Rows from block 5 of the text decoder, named by matrix and row number. Rows with one number belong to one neuron. Each number is 200 + 30 x the weight over the matrix's rms, rounded and kept within 0 to 999. All counts start at 0.
# fc1: MLP up (decoder.blocks.5.mlp.fc1.weight, 512x128), inputs 0-127
# fc2: MLP down (decoder.blocks.5.mlp.fc2.weight, 128x512, transposed), outputs 0-127
fc1.50,207,171,136,208,194,183,224,220,174,197,122,174,240,259,155,211,250,186,242,169,170,239,259,224,172,145,161,203,202,177,176,185,179,190,170,246,209,197,240,203,129,209,166,250,225,144,209,223,170,176,262,220,203,196,172,187,179,213,188,227,217,245,168,226,162,241,188,198,193,165,258,173,192,230,133,195,189,221,235,176,182,190,180,159,191,220,215,255,232,195,204,190,205,205,159,197,194,253,250,256,211,183,158,146,152,187,224,175,193,273,201,167,266,195,238,231,176,211,164,210,210,187,209,227,223,150,200,271
fc1.51,175,179,258,185,193,199,231,177,227,158,223,239,140,231,237,262,238,256,218,243,213,222,231,130,171,216,188,238,228,159,189,189,186,295,114,223,183,198,155,227,201,264,182,255,191,141,170,208,157,201,219,170,208,266,175,217,194,253,192,184,186,151,193,245,208,256,183,174,210,166,159,210,182,247,198,284,213,215,245,157,198,144,243,205,158,240,169,163,160,236,190,142,195,159,218,260,234,242,220,256,210,239,166,230,188,187,181,196,226,224,181,192,190,232,191,225,162,173,164,197,143,148,108,168,170,227,174,138
fc1.52,227,228,219,174,210,156,173,177,229,165,211,218,198,210,238,214,188,219,154,210,166,245,133,174,224,222,232,234,158,251,164,167,216,210,212,172,191,245,190,161,194,147,220,235,265,220,206,174,185,177,230,164,182,163,201,259,262,182,212,192,185,188,209,271,233,187,191,186,162,127,197,173,202,197,235,173,196,227,229,213,201,179,205,192,195,163,199,185,184,206,164,162,193,214,222,140,220,181,235,113,120,198,213,184,191,190,244,185,235,204,240,150,165,229,196,233,227,214,233,210,201,236,199,224,190,228,219,241
fc1.53,248,214,205,243,235,224,166,197,181,213,193,172,220,120,207,160,217,197,180,185,163,233,188,165,245,250,216,213,258,197,228,196,192,235,250,203,189,169,204,212,161,166,207,209,239,228,229,212,215,199,207,216,217,177,174,234,227,198,254,175,184,193,124,177,135,249,140,217,166,209,225,153,119,167,151,189,225,224,176,170,204,282,199,140,184,201,174,217,223,237,150,253,172,210,210,195,171,199,244,213,232,205,167,166,206,208,265,234,168,207,180,179,208,189,224,224,169,184,183,173,208,188,208,215,228,209,187,199
fc1.54,192,155,169,186,222,253,215,110,227,173,280,195,130,114,185,185,234,153,263,253,202,202,222,232,130,106,255,204,143,220,203,233,296,195,211,173,137,149,209,149,193,217,275,209,271,210,194,149,223,187,150,146,168,211,192,290,168,172,289,218,196,163,193,195,252,138,226,207,215,113,143,250,212,175,230,160,280,240,289,184,279,140,224,230,153,131,204,177,183,221,120,164,176,193,225,217,206,204,272,172,124,211,161,142,171,170,135,234,203,201,183,232,241,198,176,195,280,266,269,235,254,280,244,182,225,216,187,224
fc1.55,231,198,196,194,234,169,223,203,166,172,199,186,172,230,241,204,166,198,131,235,222,183,205,244,182,198,231,292,199,175,178,195,164,184,227,193,208,210,161,219,179,190,225,215,219,189,182,200,225,218,170,168,181,209,154,261,229,170,206,205,254,222,198,221,238,193,190,195,169,178,241,174,195,201,129,183,194,177,199,212,210,210,187,216,269,184,162,256,216,213,155,247,211,223,162,236,202,174,225,160,264,175,287,197,190,121,203,179,198,202,198,184,174,208,227,183,165,199,197,247,182,214,176,180,181,186,184,203
fc1.56,282,131,184,218,162,230,153,227,163,187,231,193,197,234,206,180,271,173,147,232,231,229,168,164,230,222,125,213,224,136,144,208,264,167,154,181,217,209,195,140,219,139,152,263,222,192,150,238,214,181,219,185,207,215,283,235,241,178,268,168,154,199,183,174,240,237,215,161,191,249,183,188,192,216,213,198,245,138,258,224,226,199,210,189,194,296,212,132,217,179,209,196,240,177,203,159,141,177,152,121,214,200,177,111,191,190,207,244,294,211,208,180,146,249,99,266,209,186,185,187,201,237,152,219,179,204,267,257
fc1.57,181,185,136,234,226,158,204,239,226,193,203,255,209,143,225,162,152,171,147,191,267,147,190,126,170,199,185,170,186,233,183,225,193,251,205,217,192,206,154,151,176,243,208,202,203,200,213,176,226,171,273,176,210,222,198,221,207,167,203,198,177,177,242,251,173,186,186,251,211,251,141,171,178,170,179,182,191,231,178,200,199,138,269,125,184,278,203,158,224,217,166,175,232,208,226,167,225,179,214,204,132,188,156,227,175,257,193,211,232,218,188,239,214,224,261,188,211,233,281,222,177,252,226,162,186,208,253,182
fc1.58,183,232,146,199,182,235,228,201,220,207,216,196,223,210,193,160,229,190,247,181,195,194,217,222,204,171,198,194,190,207,211,258,187,173,211,208,210,245,243,237,229,163,226,172,220,203,205,163,203,202,159,192,157,212,180,169,194,185,216,218,223,217,189,199,200,237,207,203,167,228,164,174,188,199,232,223,215,203,228,188,154,158,173,188,192,219,162,198,203,165,214,221,209,209,179,194,281,161,204,176,200,195,135,207,173,241,213,228,171,202,236,180,217,187,204,220,165,165,176,190,230,219,196,223,169,193,232,184
fc1.59,236,220,178,198,196,186,209,182,178,193,186,199,153,196,200,199,181,183,172,194,250,204,207,176,185,174,201,212,195,236,208,171,180,202,209,213,178,209,195,198,198,202,222,181,200,215,204,226,193,170,193,197,193,188,221,248,176,148,251,204,254,188,233,208,165,225,228,167,189,252,212,183,200,199,218,193,150,166,204,191,225,213,156,174,203,144,195,209,217,197,169,198,255,219,235,208,166,208,208,228,170,276,176,193,200,183,170,212,208,221,225,191,230,197,211,203,234,224,212,189,203,221,210,175,180,158,194,220
fc1.60,224,218,218,197,185,220,191,226,201,225,174,207,197,154,210,208,194,172,225,197,212,198,156,224,198,217,194,182,207,184,215,191,209,194,212,211,194,232,197,217,211,197,203,147,191,185,220,188,180,188,186,198,151,213,208,198,203,200,191,230,193,171,199,229,178,167,206,232,186,197,219,179,242,213,190,213,235,209,226,228,202,183,167,178,203,223,198,228,189,195,230,165,204,182,205,178,214,194,193,189,177,196,207,218,240,193,187,221,213,195,187,217,200,163,228,205,221,201,211,187,169,164,188,161,222,178,228,230
fc1.61,178,232,212,173,213,153,212,216,191,194,194,195,189,245,233,223,229,237,211,203,167,196,179,241,159,163,231,171,198,226,233,237,168,175,203,181,169,203,222,215,192,222,211,199,180,185,214,185,195,191,186,196,219,182,206,198,163,209,178,198,200,220,213,216,192,173,221,249,166,222,208,184,194,178,190,152,232,175,233,213,191,183,231,220,184,227,174,238,204,180,182,160,185,178,226,169,156,169,216,182,185,233,206,213,232,212,192,239,179,180,222,216,176,214,195,189,266,254,220,183,194,228,161,204,190,219,186,207
fc1.62,172,175,167,169,265,189,201,234,204,201,194,243,239,169,259,211,177,233,188,215,199,219,229,193,222,244,241,213,196,216,218,195,217,183,173,258,225,213,175,203,197,190,203,231,232,226,154,199,239,234,224,175,213,184,190,182,210,174,202,203,192,141,192,195,215,195,191,165,155,243,207,205,182,201,206,200,168,200,191,190,188,199,194,198,181,219,186,204,234,186,223,250,191,168,187,181,173,174,197,160,204,214,149,199,175,207,160,211,202,198,190,187,173,170,209,182,248,153,241,221,198,180,185,200,191,167,220,181
fc1.63,189,191,263,151,196,206,210,199,218,194,136,205,194,233,208,200,212,253,224,205,197,229,170,171,211,170,175,211,209,233,190,185,201,217,174,184,191,214,199,238,219,173,165,169,195,231,189,198,213,231,185,178,178,167,183,172,236,187,195,248,209,184,198,181,158,274,188,209,195,217,176,216,133,221,186,209,168,183,225,190,205,213,239,197,156,214,133,233,191,184,245,168,208,273,215,172,257,195,212,178,212,205,213,142,187,218,231,201,273,210,210,225,165,184,179,229,202,162,194,170,172,189,253,188,187,175,206,225
fc1.64,195,215,196,218,190,176,197,212,197,212,181,266,195,216,166,177,206,203,222,223,170,183,189,205,229,203,218,202,193,169,198,213,193,216,213,190,197,207,229,219,220,214,205,197,181,207,186,178,204,167,200,185,206,186,206,210,197,205,198,213,188,191,189,227,201,235,177,195,195,176,214,171,203,214,174,218,234,196,194,201,236,177,177,205,181,209,200,211,195,160,200,216,219,211,223,197,227,193,192,194,207,196,208,201,190,191,178,237,180,182,212,193,182,218,202,177,185,192,184,202,192,185,191,190,205,240,228,198
fc1.65,231,227,200,187,211,182,154,239,234,167,182,204,155,198,174,196,183,190,218,205,209,226,185,192,225,219,183,207,244,201,200,199,187,166,159,215,250,202,214,190,212,189,214,178,167,202,160,177,195,211,175,189,207,208,217,213,208,153,182,235,200,171,215,149,208,223,173,228,234,199,176,165,206,226,189,201,159,209,192,232,218,191,209,208,189,202,191,240,162,167,241,207,212,222,249,160,235,225,206,217,225,209,184,191,220,249,217,219,198,194,225,206,123,186,195,220,211,191,212,180,199,193,188,198,211,193,194,174
fc1.66,241,181,159,136,191,201,228,198,190,216,195,200,146,174,190,205,203,213,188,188,228,121,218,178,207,261,191,223,186,171,196,208,133,206,179,196,214,173,162,185,240,222,208,161,164,208,197,188,183,228,228,205,253,201,193,232,202,223,221,230,202,218,213,205,186,190,228,208,220,216,265,224,212,217,167,204,217,174,219,155,178,166,187,191,209,204,193,202,152,199,205,214,215,187,236,177,209,237,217,232,198,206,221,208,192,198,198,224,179,144,228,202,222,206,240,182,174,199,198,221,181,153,145,235,214,186,144,215
fc1.67,207,209,219,138,265,176,233,212,191,125,126,174,185,223,118,197,199,223,240,189,256,271,135,203,237,186,215,209,198,174,103,123,234,142,244,231,270,316,223,161,236,124,194,238,222,191,171,215,237,291,243,184,232,191,232,194,131,202,192,290,168,216,197,182,217,213,156,184,229,130,203,153,209,180,164,198,252,154,113,190,187,187,173,205,188,152,156,251,266,187,198,214,157,228,224,154,162,243,218,210,263,133,157,261,171,181,229,195,141,132,206,262,259,158,253,209,249,212,199,191,265,200,171,187,171,231,161,215
fc1.68,190,170,223,172,176,202,203,200,209,217,202,233,203,198,230,164,204,205,212,229,204,208,222,173,215,160,194,238,176,222,227,197,204,201,165,169,200,205,158,182,170,228,172,209,198,206,250,202,198,213,207,187,219,204,235,221,229,204,203,185,195,199,184,194,177,219,181,177,220,234,188,204,177,202,205,224,161,192,218,173,186,165,236,190,170,183,240,172,200,220,149,223,180,193,186,196,182,184,213,204,204,214,218,214,185,220,169,172,186,172,195,224,198,180,209,216,233,228,186,231,167,183,226,236,190,211,227,216
fc1.69,202,229,187,212,191,175,196,200,181,200,214,195,210,197,196,191,202,194,223,198,188,219,220,213,204,206,182,181,203,213,200,214,183,204,198,176,186,183,186,211,184,187,204,212,198,206,184,225,197,204,246,195,218,199,192,217,205,191,200,204,185,192,216,212,180,219,196,187,165,217,223,207,213,181,194,220,198,161,178,188,238,199,200,192,181,229,171,201,193,213,202,216,194,182,222,200,189,215,244,189,180,182,201,201,215,224,202,207,199,166,185,215,212,176,202,196,177,219,222,193,188,237,192,178,189,167,195,217
fc1.70,175,198,219,208,173,211,194,213,252,159,195,204,193,209,181,239,241,165,206,197,219,199,210,179,174,210,186,247,175,195,199,205,162,226,207,214,184,191,186,241,186,190,214,217,222,222,237,209,166,213,220,163,245,190,218,177,183,193,202,175,179,188,221,211,231,221,231,240,199,221,188,176,220,160,215,232,226,193,173,217,180,219,177,202,218,167,174,143,188,194,197,196,174,244,189,205,218,206,169,190,232,234,223,201,186,192,225,200,193,159,149,198,238,195,171,189,188,172,178,151,194,210,204,200,198,225,198,239
fc1.71,222,219,174,186,182,228,228,192,185,169,151,210,176,246,216,191,227,205,203,227,214,152,176,229,188,205,193,194,259,205,204,208,220,185,190,148,199,172,224,222,218,195,195,191,162,217,185,218,188,214,200,220,195,172,193,203,208,241,227,214,204,202,194,208,162,194,184,212,194,214,169,170,217,200,198,234,193,226,235,178,135,179,195,238,217,231,220,195,217,221,238,188,181,197,238,180,134,177,182,169,229,160,187,216,228,193,182,198,183,192,188,200,222,195,192,234,208,240,234,206,195,221,194,210,213,122,210,178
fc1.72,173,225,228,195,194,211,231,235,212,190,168,210,194,185,191,189,196,194,216,202,171,194,148,191,227,206,203,191,191,183,216,230,180,211,208,163,208,191,199,191,224,202,200,190,188,212,218,156,223,192,163,238,185,186,200,221,178,232,235,185,206,206,205,232,234,200,203,175,192,197,214,196,213,168,205,230,219,182,202,184,208,207,179,193,191,232,204,210,238,170,189,192,221,204,234,221,187,203,213,197,181,199,202,227,167,166,203,226,216,222,204,199,176,196,211,190,192,187,205,202,220,204,232,193,168,207,169,155
fc1.73,193,201,184,183,228,194,229,199,181,152,209,168,264,147,192,167,237,197,259,168,189,177,210,199,194,196,229,206,178,187,208,149,212,237,210,163,210,202,182,166,163,216,215,204,212,242,249,241,256,214,219,171,222,178,272,244,246,208,202,209,213,204,199,208,202,201,216,243,194,225,175,195,211,250,153,188,198,187,259,154,181,161,224,213,202,160,189,141,166,211,205,175,193,230,181,194,190,187,225,151,193,229,167,201,183,205,200,187,167,194,180,212,248,170,221,161,203,239,157,199,214,249,196,208,178,210,219,164
fc1.74,203,174,183,176,201,206,204,206,184,211,197,203,206,207,178,231,206,193,194,259,219,183,225,188,222,255,223,215,214,197,203,183,210,232,178,215,222,175,199,195,190,175,205,200,211,202,173,213,178,221,212,205,182,174,183,185,191,158,196,178,171,203,180,190,224,164,209,193,209,191,163,189,183,175,199,248,197,191,182,218,188,232,152,216,216,187,199,190,233,219,165,245,181,192,167,202,206,181,208,241,196,188,198,211,195,224,241,216,195,184,198,209,195,196,207,197,197,220,212,229,213,198,156,164,170,206,193,242
fc1.75,195,186,205,178,203,194,230,259,162,161,209,209,133,194,176,204,222,155,184,242,201,192,230,218,221,206,178,249,219,209,210,207,166,254,230,228,177,155,231,222,205,220,196,195,217,214,173,209,131,179,196,186,241,216,223,220,231,165,194,249,173,177,226,219,197,199,226,233,225,197,156,182,145,181,145,226,188,197,178,227,162,219,147,195,212,207,156,170,180,267,219,125,214,173,234,222,181,251,190,230,176,250,219,194,271,256,173,183,252,199,222,145,137,179,159,197,193,223,215,196,218,222,217,233,148,155,146,222
fc1.76,223,163,211,164,217,198,227,187,234,227,186,248,181,183,173,225,209,192,202,226,227,187,202,255,215,238,199,214,207,175,211,215,240,181,210,203,203,183,229,212,231,230,208,232,240,214,196,200,230,239,185,192,199,181,191,200,227,184,166,222,190,205,209,194,176,197,150,222,203,135,171,170,219,203,178,222,217,234,175,196,239,165,224,210,146,205,184,181,200,174,217,136,246,201,158,198,159,212,228,190,188,263,191,171,202,202,177,218,180,196,167,177,151,154,184,183,208,198,193,193,197,197,206,181,193,206,196,240
fc2.50,194,193,270,209,162,225,228,244,215,185,245,191,183,242,201,201,165,170,191,190,275,184,200,179,188,200,149,152,195,203,246,246,220,169,197,170,215,182,201,228,176,149,195,181,219,159,236,202,181,186,199,239,217,203,221,209,224,154,205,191,158,216,223,149,203,200,233,236,125,218,229,215,161,193,185,186,190,163,180,249,202,163,156,136,198,230,204,189,187,243,213,187,203,237,195,192,220,178,151,242,203,181,171,175,252,180,206,240,240,235,211,188,185,170,203,210,205,263,220,198,253,183,187,185,218,201,156,180
fc2.51,193,244,251,243,181,278,189,160,224,177,270,180,246,199,240,126,193,214,115,128,175,186,179,201,224,274,218,256,117,183,221,190,184,248,185,238,144,253,198,224,157,160,178,198,168,201,274,177,207,237,210,164,188,157,112,191,178,180,244,217,154,191,154,235,203,232,265,227,198,247,243,160,168,196,230,238,214,154,148,186,227,191,164,133,193,236,205,228,174,207,188,160,204,166,237,169,256,258,147,167,253,247,224,135,269,194,251,211,157,171,209,186,303,177,168,224,260,191,217,175,172,194,197,187,190,167,199,169
fc2.52,209,172,186,175,166,224,223,189,221,196,239,166,190,278,217,160,234,189,238,206,217,206,198,188,223,184,183,224,152,128,330,207,182,150,154,173,235,190,235,228,178,199,246,186,186,208,212,191,245,211,225,214,246,182,200,184,121,191,213,200,218,185,147,182,229,228,180,183,217,217,268,186,212,199,208,192,212,145,183,151,148,175,211,240,206,273,173,226,232,183,231,197,241,200,192,137,195,184,210,270,243,235,218,179,153,219,160,191,207,169,187,195,226,190,229,173,196,193,212,163,159,199,228,150,232,204,171,184
fc2.53,138,217,238,186,158,218,218,225,240,236,253,213,206,193,204,229,235,177,192,165,214,208,180,168,205,147,248,193,178,241,183,187,160,106,154,275,218,210,237,214,222,173,148,217,166,163,240,168,218,215,205,230,139,250,165,148,188,184,239,165,244,168,192,197,209,189,217,150,232,232,186,216,212,224,240,191,231,232,208,170,243,211,262,176,244,204,154,154,205,183,208,185,158,229,164,265,249,175,234,246,176,231,189,203,221,193,132,160,182,213,202,227,210,151,162,214,220,149,200,154,248,199,234,170,203,173,145,221
fc2.54,249,227,238,182,220,290,237,264,188,210,208,284,162,198,167,140,259,220,153,274,260,226,206,184,212,251,187,146,160,153,187,252,208,229,136,321,117,227,192,185,120,130,231,185,208,206,182,231,171,219,197,183,222,191,140,176,140,204,185,258,236,204,125,258,158,188,248,174,169,247,185,191,225,221,243,198,92,221,257,190,180,165,164,235,174,149,264,200,199,157,147,163,237,215,249,245,207,201,200,251,231,260,216,153,198,210,179,247,216,211,239,168,139,154,268,264,181,200,166,211,116,133,205,200,136,94,224,169
fc2.55,208,163,176,203,168,205,165,153,249,225,195,193,240,210,186,172,259,228,262,225,198,193,212,244,149,186,224,161,220,200,188,142,192,209,201,235,177,193,253,183,223,208,166,213,240,211,209,191,270,168,189,199,183,233,216,218,195,173,231,164,189,211,175,168,152,184,243,197,189,176,243,239,203,233,189,220,180,222,184,239,178,169,186,164,205,195,179,177,158,205,199,149,243,191,210,195,161,202,174,153,151,237,206,199,255,205,188,189,238,190,212,202,173,180,187,207,215,186,171,226,212,196,235,170,208,233,209,212
fc2.56,220,125,172,184,226,166,196,187,191,229,210,180,171,160,214,260,192,178,257,112,171,192,173,228,177,187,151,225,188,236,227,183,203,173,200,226,237,211,234,216,185,226,158,239,210,252,188,204,186,192,163,198,205,231,142,188,197,233,187,225,226,152,229,228,236,167,168,228,186,234,193,161,262,224,222,179,246,199,160,180,195,200,152,214,234,202,210,216,250,243,202,208,290,203,127,95,218,175,213,194,166,196,205,218,230,185,216,176,194,149,219,224,236,172,186,229,194,192,156,171,224,218,150,219,257,243,195,140
fc2.57,236,235,165,162,176,213,189,106,162,193,181,186,183,264,163,164,241,236,240,217,203,212,228,211,184,154,225,198,263,219,136,175,209,218,187,172,218,210,283,188,268,197,257,207,216,197,243,236,224,216,133,197,168,210,215,148,168,204,199,230,240,276,175,173,273,169,204,180,182,147,252,244,185,210,218,176,197,128,199,143,186,235,223,231,263,212,203,167,229,201,227,197,199,237,177,141,227,233,189,251,225,200,204,216,242,171,165,161,197,224,140,192,149,203,161,202,193,175,159,177,182,193,216,236,149,203,141,194
fc2.58,196,238,173,181,174,179,205,224,248,191,209,190,200,214,216,196,212,186,167,215,228,231,221,225,230,230,199,223,159,178,191,224,183,183,206,167,169,209,248,179,210,218,184,197,171,230,200,235,172,188,178,244,193,223,220,225,222,165,207,255,168,156,186,219,183,200,210,219,147,209,253,171,229,160,212,185,169,151,168,169,225,150,215,257,164,202,194,178,175,155,205,163,231,239,220,199,188,243,227,222,181,156,184,211,228,208,219,226,185,149,203,189,202,234,200,137,219,223,198,179,213,162,231,224,218,214,199,196
fc2.59,199,151,203,181,218,176,201,168,211,190,172,225,208,216,163,158,202,199,235,211,186,195,160,197,172,181,228,193,212,227,194,251,232,227,187,189,199,193,195,166,229,199,193,196,174,199,145,193,232,230,202,220,144,188,191,188,237,226,177,194,156,217,196,207,270,198,179,224,224,193,163,231,185,175,202,204,200,248,160,191,183,204,200,229,225,234,209,231,189,201,209,190,153,187,187,179,208,185,223,213,178,212,209,206,192,241,198,261,212,213,191,193,170,224,159,202,190,223,213,200,210,184,247,175,168,182,261,187
fc2.60,205,199,187,212,171,196,199,237,176,222,232,185,217,191,198,187,170,193,202,144,200,199,202,173,225,207,212,205,148,198,223,226,238,211,200,235,197,177,221,223,199,207,223,209,200,191,173,166,207,200,194,176,179,188,210,185,225,212,193,177,185,176,208,213,204,254,197,227,212,179,175,197,179,235,214,220,224,208,158,170,220,210,185,176,214,179,212,211,219,188,183,227,182,214,199,211,207,200,209,234,213,205,174,207,196,197,202,166,219,186,183,191,205,186,166,193,213,198,215,225,222,175,181,211,188,207,200,233
fc2.61,206,185,195,228,213,224,222,223,173,199,169,191,196,168,241,164,177,162,175,186,192,203,196,234,206,216,233,169,211,187,179,197,250,225,172,187,231,212,233,199,206,202,222,188,186,180,178,177,196,194,231,196,164,243,226,159,187,190,242,225,171,197,223,210,196,172,233,178,145,216,197,222,227,174,283,209,176,206,242,150,198,199,228,178,187,198,199,183,216,195,196,202,220,144,191,233,214,166,213,192,205,156,188,173,211,221,178,203,232,199,227,200,233,171,191,215,191,169,217,171,206,210,212,176,209,201,240,205
fc2.62,193,202,162,186,171,203,153,215,164,207,233,205,216,170,209,185,213,208,181,198,259,186,202,253,189,229,222,194,222,194,180,208,190,222,157,173,176,216,195,202,200,251,161,216,249,186,194,188,138,211,189,164,169,129,222,161,187,242,175,195,220,225,203,178,188,226,180,252,177,192,219,182,238,230,152,249,186,229,220,201,186,251,231,194,151,183,202,196,202,236,184,237,184,223,221,220,228,213,215,176,226,159,205,227,206,209,207,184,180,209,177,167,190,197,230,161,202,214,250,184,184,163,211,196,243,168,253,158
fc2.63,160,234,206,190,192,168,194,189,211,194,251,229,223,213,208,191,174,175,233,176,192,226,254,205,228,220,179,209,162,213,170,211,157,213,209,145,222,159,207,186,175,169,209,206,169,177,170,195,158,261,172,228,213,190,148,163,190,199,205,221,265,186,142,228,214,192,146,257,168,194,200,172,196,217,192,165,203,210,203,231,219,241,253,164,225,219,243,215,213,170,172,173,187,193,200,171,169,172,181,235,178,167,214,206,218,193,215,196,206,206,229,231,177,234,205,213,213,259,199,205,215,167,213,236,208,191,206,212
fc2.64,181,213,215,181,184,225,185,195,194,211,202,201,179,189,211,219,183,207,199,208,200,209,197,194,184,186,196,189,178,198,186,218,189,200,216,232,179,194,219,195,200,226,217,198,206,157,212,217,215,202,236,183,198,202,177,221,214,204,208,210,210,197,212,175,230,231,187,151,188,198,165,214,207,180,185,180,196,185,210,195,218,186,241,190,185,198,215,216,180,189,174,208,165,227,177,204,187,191,221,209,174,213,219,196,199,193,191,188,223,211,214,218,230,172,198,212,174,199,214,231,202,214,206,207,188,212,182,189
fc2.65,184,203,209,213,219,177,204,217,224,164,231,240,243,224,168,176,184,202,201,195,199,213,198,188,172,196,194,183,159,174,176,179,244,206,192,209,159,185,183,157,181,222,199,161,210,221,231,171,192,212,219,180,207,207,218,179,164,210,236,185,201,226,161,206,233,197,186,176,191,214,187,209,217,238,190,210,182,197,152,190,217,199,178,209,215,216,194,210,200,207,192,224,159,177,220,209,169,189,187,198,191,190,217,212,227,186,207,233,231,203,199,210,229,217,230,217,227,192,214,192,205,145,254,253,181,212,201,151
fc2.66,190,215,255,203,215,175,203,225,242,207,228,235,161,205,192,230,194,205,178,153,161,211,206,205,171,206,205,219,200,202,187,177,208,252,200,157,170,180,170,184,215,183,248,234,175,185,241,191,184,181,226,219,208,203,210,175,163,160,160,201,218,146,226,234,148,229,206,190,185,178,207,219,176,187,259,211,241,235,200,249,241,202,185,208,170,184,168,190,148,189,205,190,219,212,182,214,166,188,177,221,184,206,189,221,222,196,233,206,196,222,205,214,233,224,177,183,219,196,212,180,192,206,190,210,171,200,195,176
fc2.67,206,193,258,234,181,170,153,226,166,253,148,178,217,286,241,116,221,214,155,277,201,185,202,216,244,136,220,201,260,225,187,144,150,249,263,183,257,175,155,168,209,299,214,230,205,118,256,290,227,156,146,123,144,219,191,186,122,206,231,258,231,199,210,163,222,217,185,116,186,152,279,189,242,268,241,241,168,193,161,255,227,200,209,166,205,277,153,114,255,197,197,219,197,175,189,204,276,132,259,197,246,249,202,221,216,146,162,175,192,223,140,107,183,137,165,234,268,187,239,125,227,171,205,230,149,167,173,189
fc2.68,174,200,214,218,176,171,207,181,222,190,192,199,231,185,220,204,200,221,182,186,196,174,230,220,238,220,186,180,192,182,224,190,202,230,251,191,239,211,244,192,216,183,166,177,221,209,186,199,197,212,203,218,194,190,206,145,230,254,156,176,188,210,176,193,187,190,162,154,211,225,210,212,203,191,201,208,172,223,179,178,214,238,180,201,177,207,180,176,194,190,243,191,196,201,213,170,211,183,199,243,213,204,198,246,211,214,212,222,209,205,190,194,172,216,201,195,187,217,232,177,215,244,159,161,222,148,190,169
fc2.69,196,192,230,177,207,226,196,214,227,227,196,210,232,179,184,227,200,205,208,203,177,211,189,201,221,188,207,192,214,238,178,174,204,202,199,222,202,188,209,197,215,219,178,204,203,210,193,196,207,238,197,210,194,190,203,171,176,182,212,172,194,181,190,223,187,188,205,217,197,224,194,203,198,223,199,207,198,160,207,197,195,209,205,176,184,180,219,197,196,206,189,192,217,236,190,214,185,207,193,204,201,243,188,200,195,177,173,162,193,194,217,201,210,184,185,206,198,191,208,203,202,198,196,202,199,176,201,187
fc2.70,202,247,214,222,168,204,144,168,163,243,189,242,177,219,215,203,157,195,214,167,195,201,203,221,219,247,195,223,199,200,230,237,211,169,221,201,205,202,213,194,167,200,200,190,237,222,187,234,183,229,250,224,209,165,225,189,230,186,230,228,177,188,174,192,194,211,196,242,206,221,211,218,197,165,172,188,187,194,222,189,191,190,188,186,195,201,201,188,172,205,213,189,156,228,202,202,213,182,211,214,226,175,183,186,174,221,209,224,201,218,215,165,153,186,203,199,170,183,149,191,161,213,192,204,183,208,184,200
fc2.71,181,183,215,194,204,185,155,245,213,199,239,176,210,178,192,246,177,202,208,230,181,190,220,157,218,165,222,149,161,200,202,193,213,213,215,173,245,207,231,195,156,152,205,211,179,215,219,221,205,200,207,194,212,202,167,197,208,188,214,201,217,173,201,189,190,144,221,193,181,178,220,242,232,177,197,165,225,207,200,203,154,211,223,184,142,233,155,238,194,199,216,184,221,167,183,210,223,188,247,205,184,249,209,202,189,185,200,251,203,223,206,223,185,157,177,191,200,196,201,204,218,246,231,187,220,225,178,193
fc2.72,192,200,172,204,181,211,185,214,216,188,224,189,199,157,201,198,178,170,205,202,194,177,181,183,196,227,220,188,203,191,219,211,202,198,207,221,212,197,209,203,180,206,209,213,200,168,203,221,210,190,207,237,228,198,179,212,187,225,216,190,188,208,215,202,204,184,216,163,211,173,222,209,196,143,205,220,178,189,213,211,231,201,225,225,203,189,225,204,194,189,174,210,183,209,238,194,185,187,216,211,212,184,237,206,198,178,183,183,199,232,193,195,207,165,195,201,183,203,163,194,209,228,227,200,171,211,193,194
fc2.73,172,199,207,269,259,199,224,177,219,201,214,207,211,228,210,173,232,211,215,271,215,194,181,170,161,271,174,225,171,205,183,168,251,217,188,179,165,245,205,165,226,172,190,199,197,217,187,237,193,211,212,192,188,173,226,204,195,177,236,172,227,210,224,170,165,239,204,195,173,153,156,220,188,181,208,174,204,250,201,191,208,150,201,233,149,210,194,188,258,147,217,183,146,194,214,197,179,194,178,197,217,204,212,234,207,246,178,230,225,136,195,173,203,185,239,198,212,183,204,196,161,178,170,220,184,180,180,231
fc2.74,195,172,205,224,166,187,184,186,203,199,209,177,238,217,206,210,215,171,225,194,185,231,184,202,183,189,198,170,216,194,196,220,186,190,196,202,208,189,207,213,187,222,233,217,238,183,197,180,216,204,202,251,214,217,197,158,188,199,201,181,165,205,202,187,232,234,208,259,216,190,194,207,180,188,200,207,202,198,227,196,200,186,237,201,177,194,201,197,160,177,201,229,217,204,207,205,197,209,171,227,216,209,196,158,176,231,218,176,219,215,201,189,171,202,186,199,193,190,156,182,177,217,152,207,202,219,215,240
fc2.75,195,193,202,186,185,214,215,197,175,232,185,164,178,217,192,214,165,177,126,224,218,130,213,199,196,209,207,253,186,234,190,180,158,225,177,233,196,196,248,227,195,231,215,190,160,214,195,187,167,190,208,186,219,163,227,221,146,238,251,206,187,224,231,202,196,248,191,188,284,245,211,237,174,208,192,243,196,203,140,188,225,192,151,241,163,146,160,175,239,244,198,165,243,178,176,199,197,237,204,161,186,229,234,219,247,211,105,240,169,200,259,184,195,165,174,195,161,253,187,192,220,174,192,272,203,128,193,210
fc2.76,229,217,227,222,209,194,178,226,209,226,209,231,202,220,242,158,166,185,211,186,220,256,164,144,175,170,201,188,215,227,206,255,223,229,159,181,209,208,215,209,196,190,174,186,237,249,237,161,167,167,231,214,207,179,212,217,200,173,173,225,175,194,205,232,167,168,203,196,215,230,215,217,175,155,172,229,214,170,210,193,214,184,197,164,162,169,203,229,128,217,202,175,152,169,220,186,171,171,221,197,147,199,200,224,195,207,185,246,170,219,224,204,219,200,229,163,207,219,210,202,186,200,182,185,199,192,235,241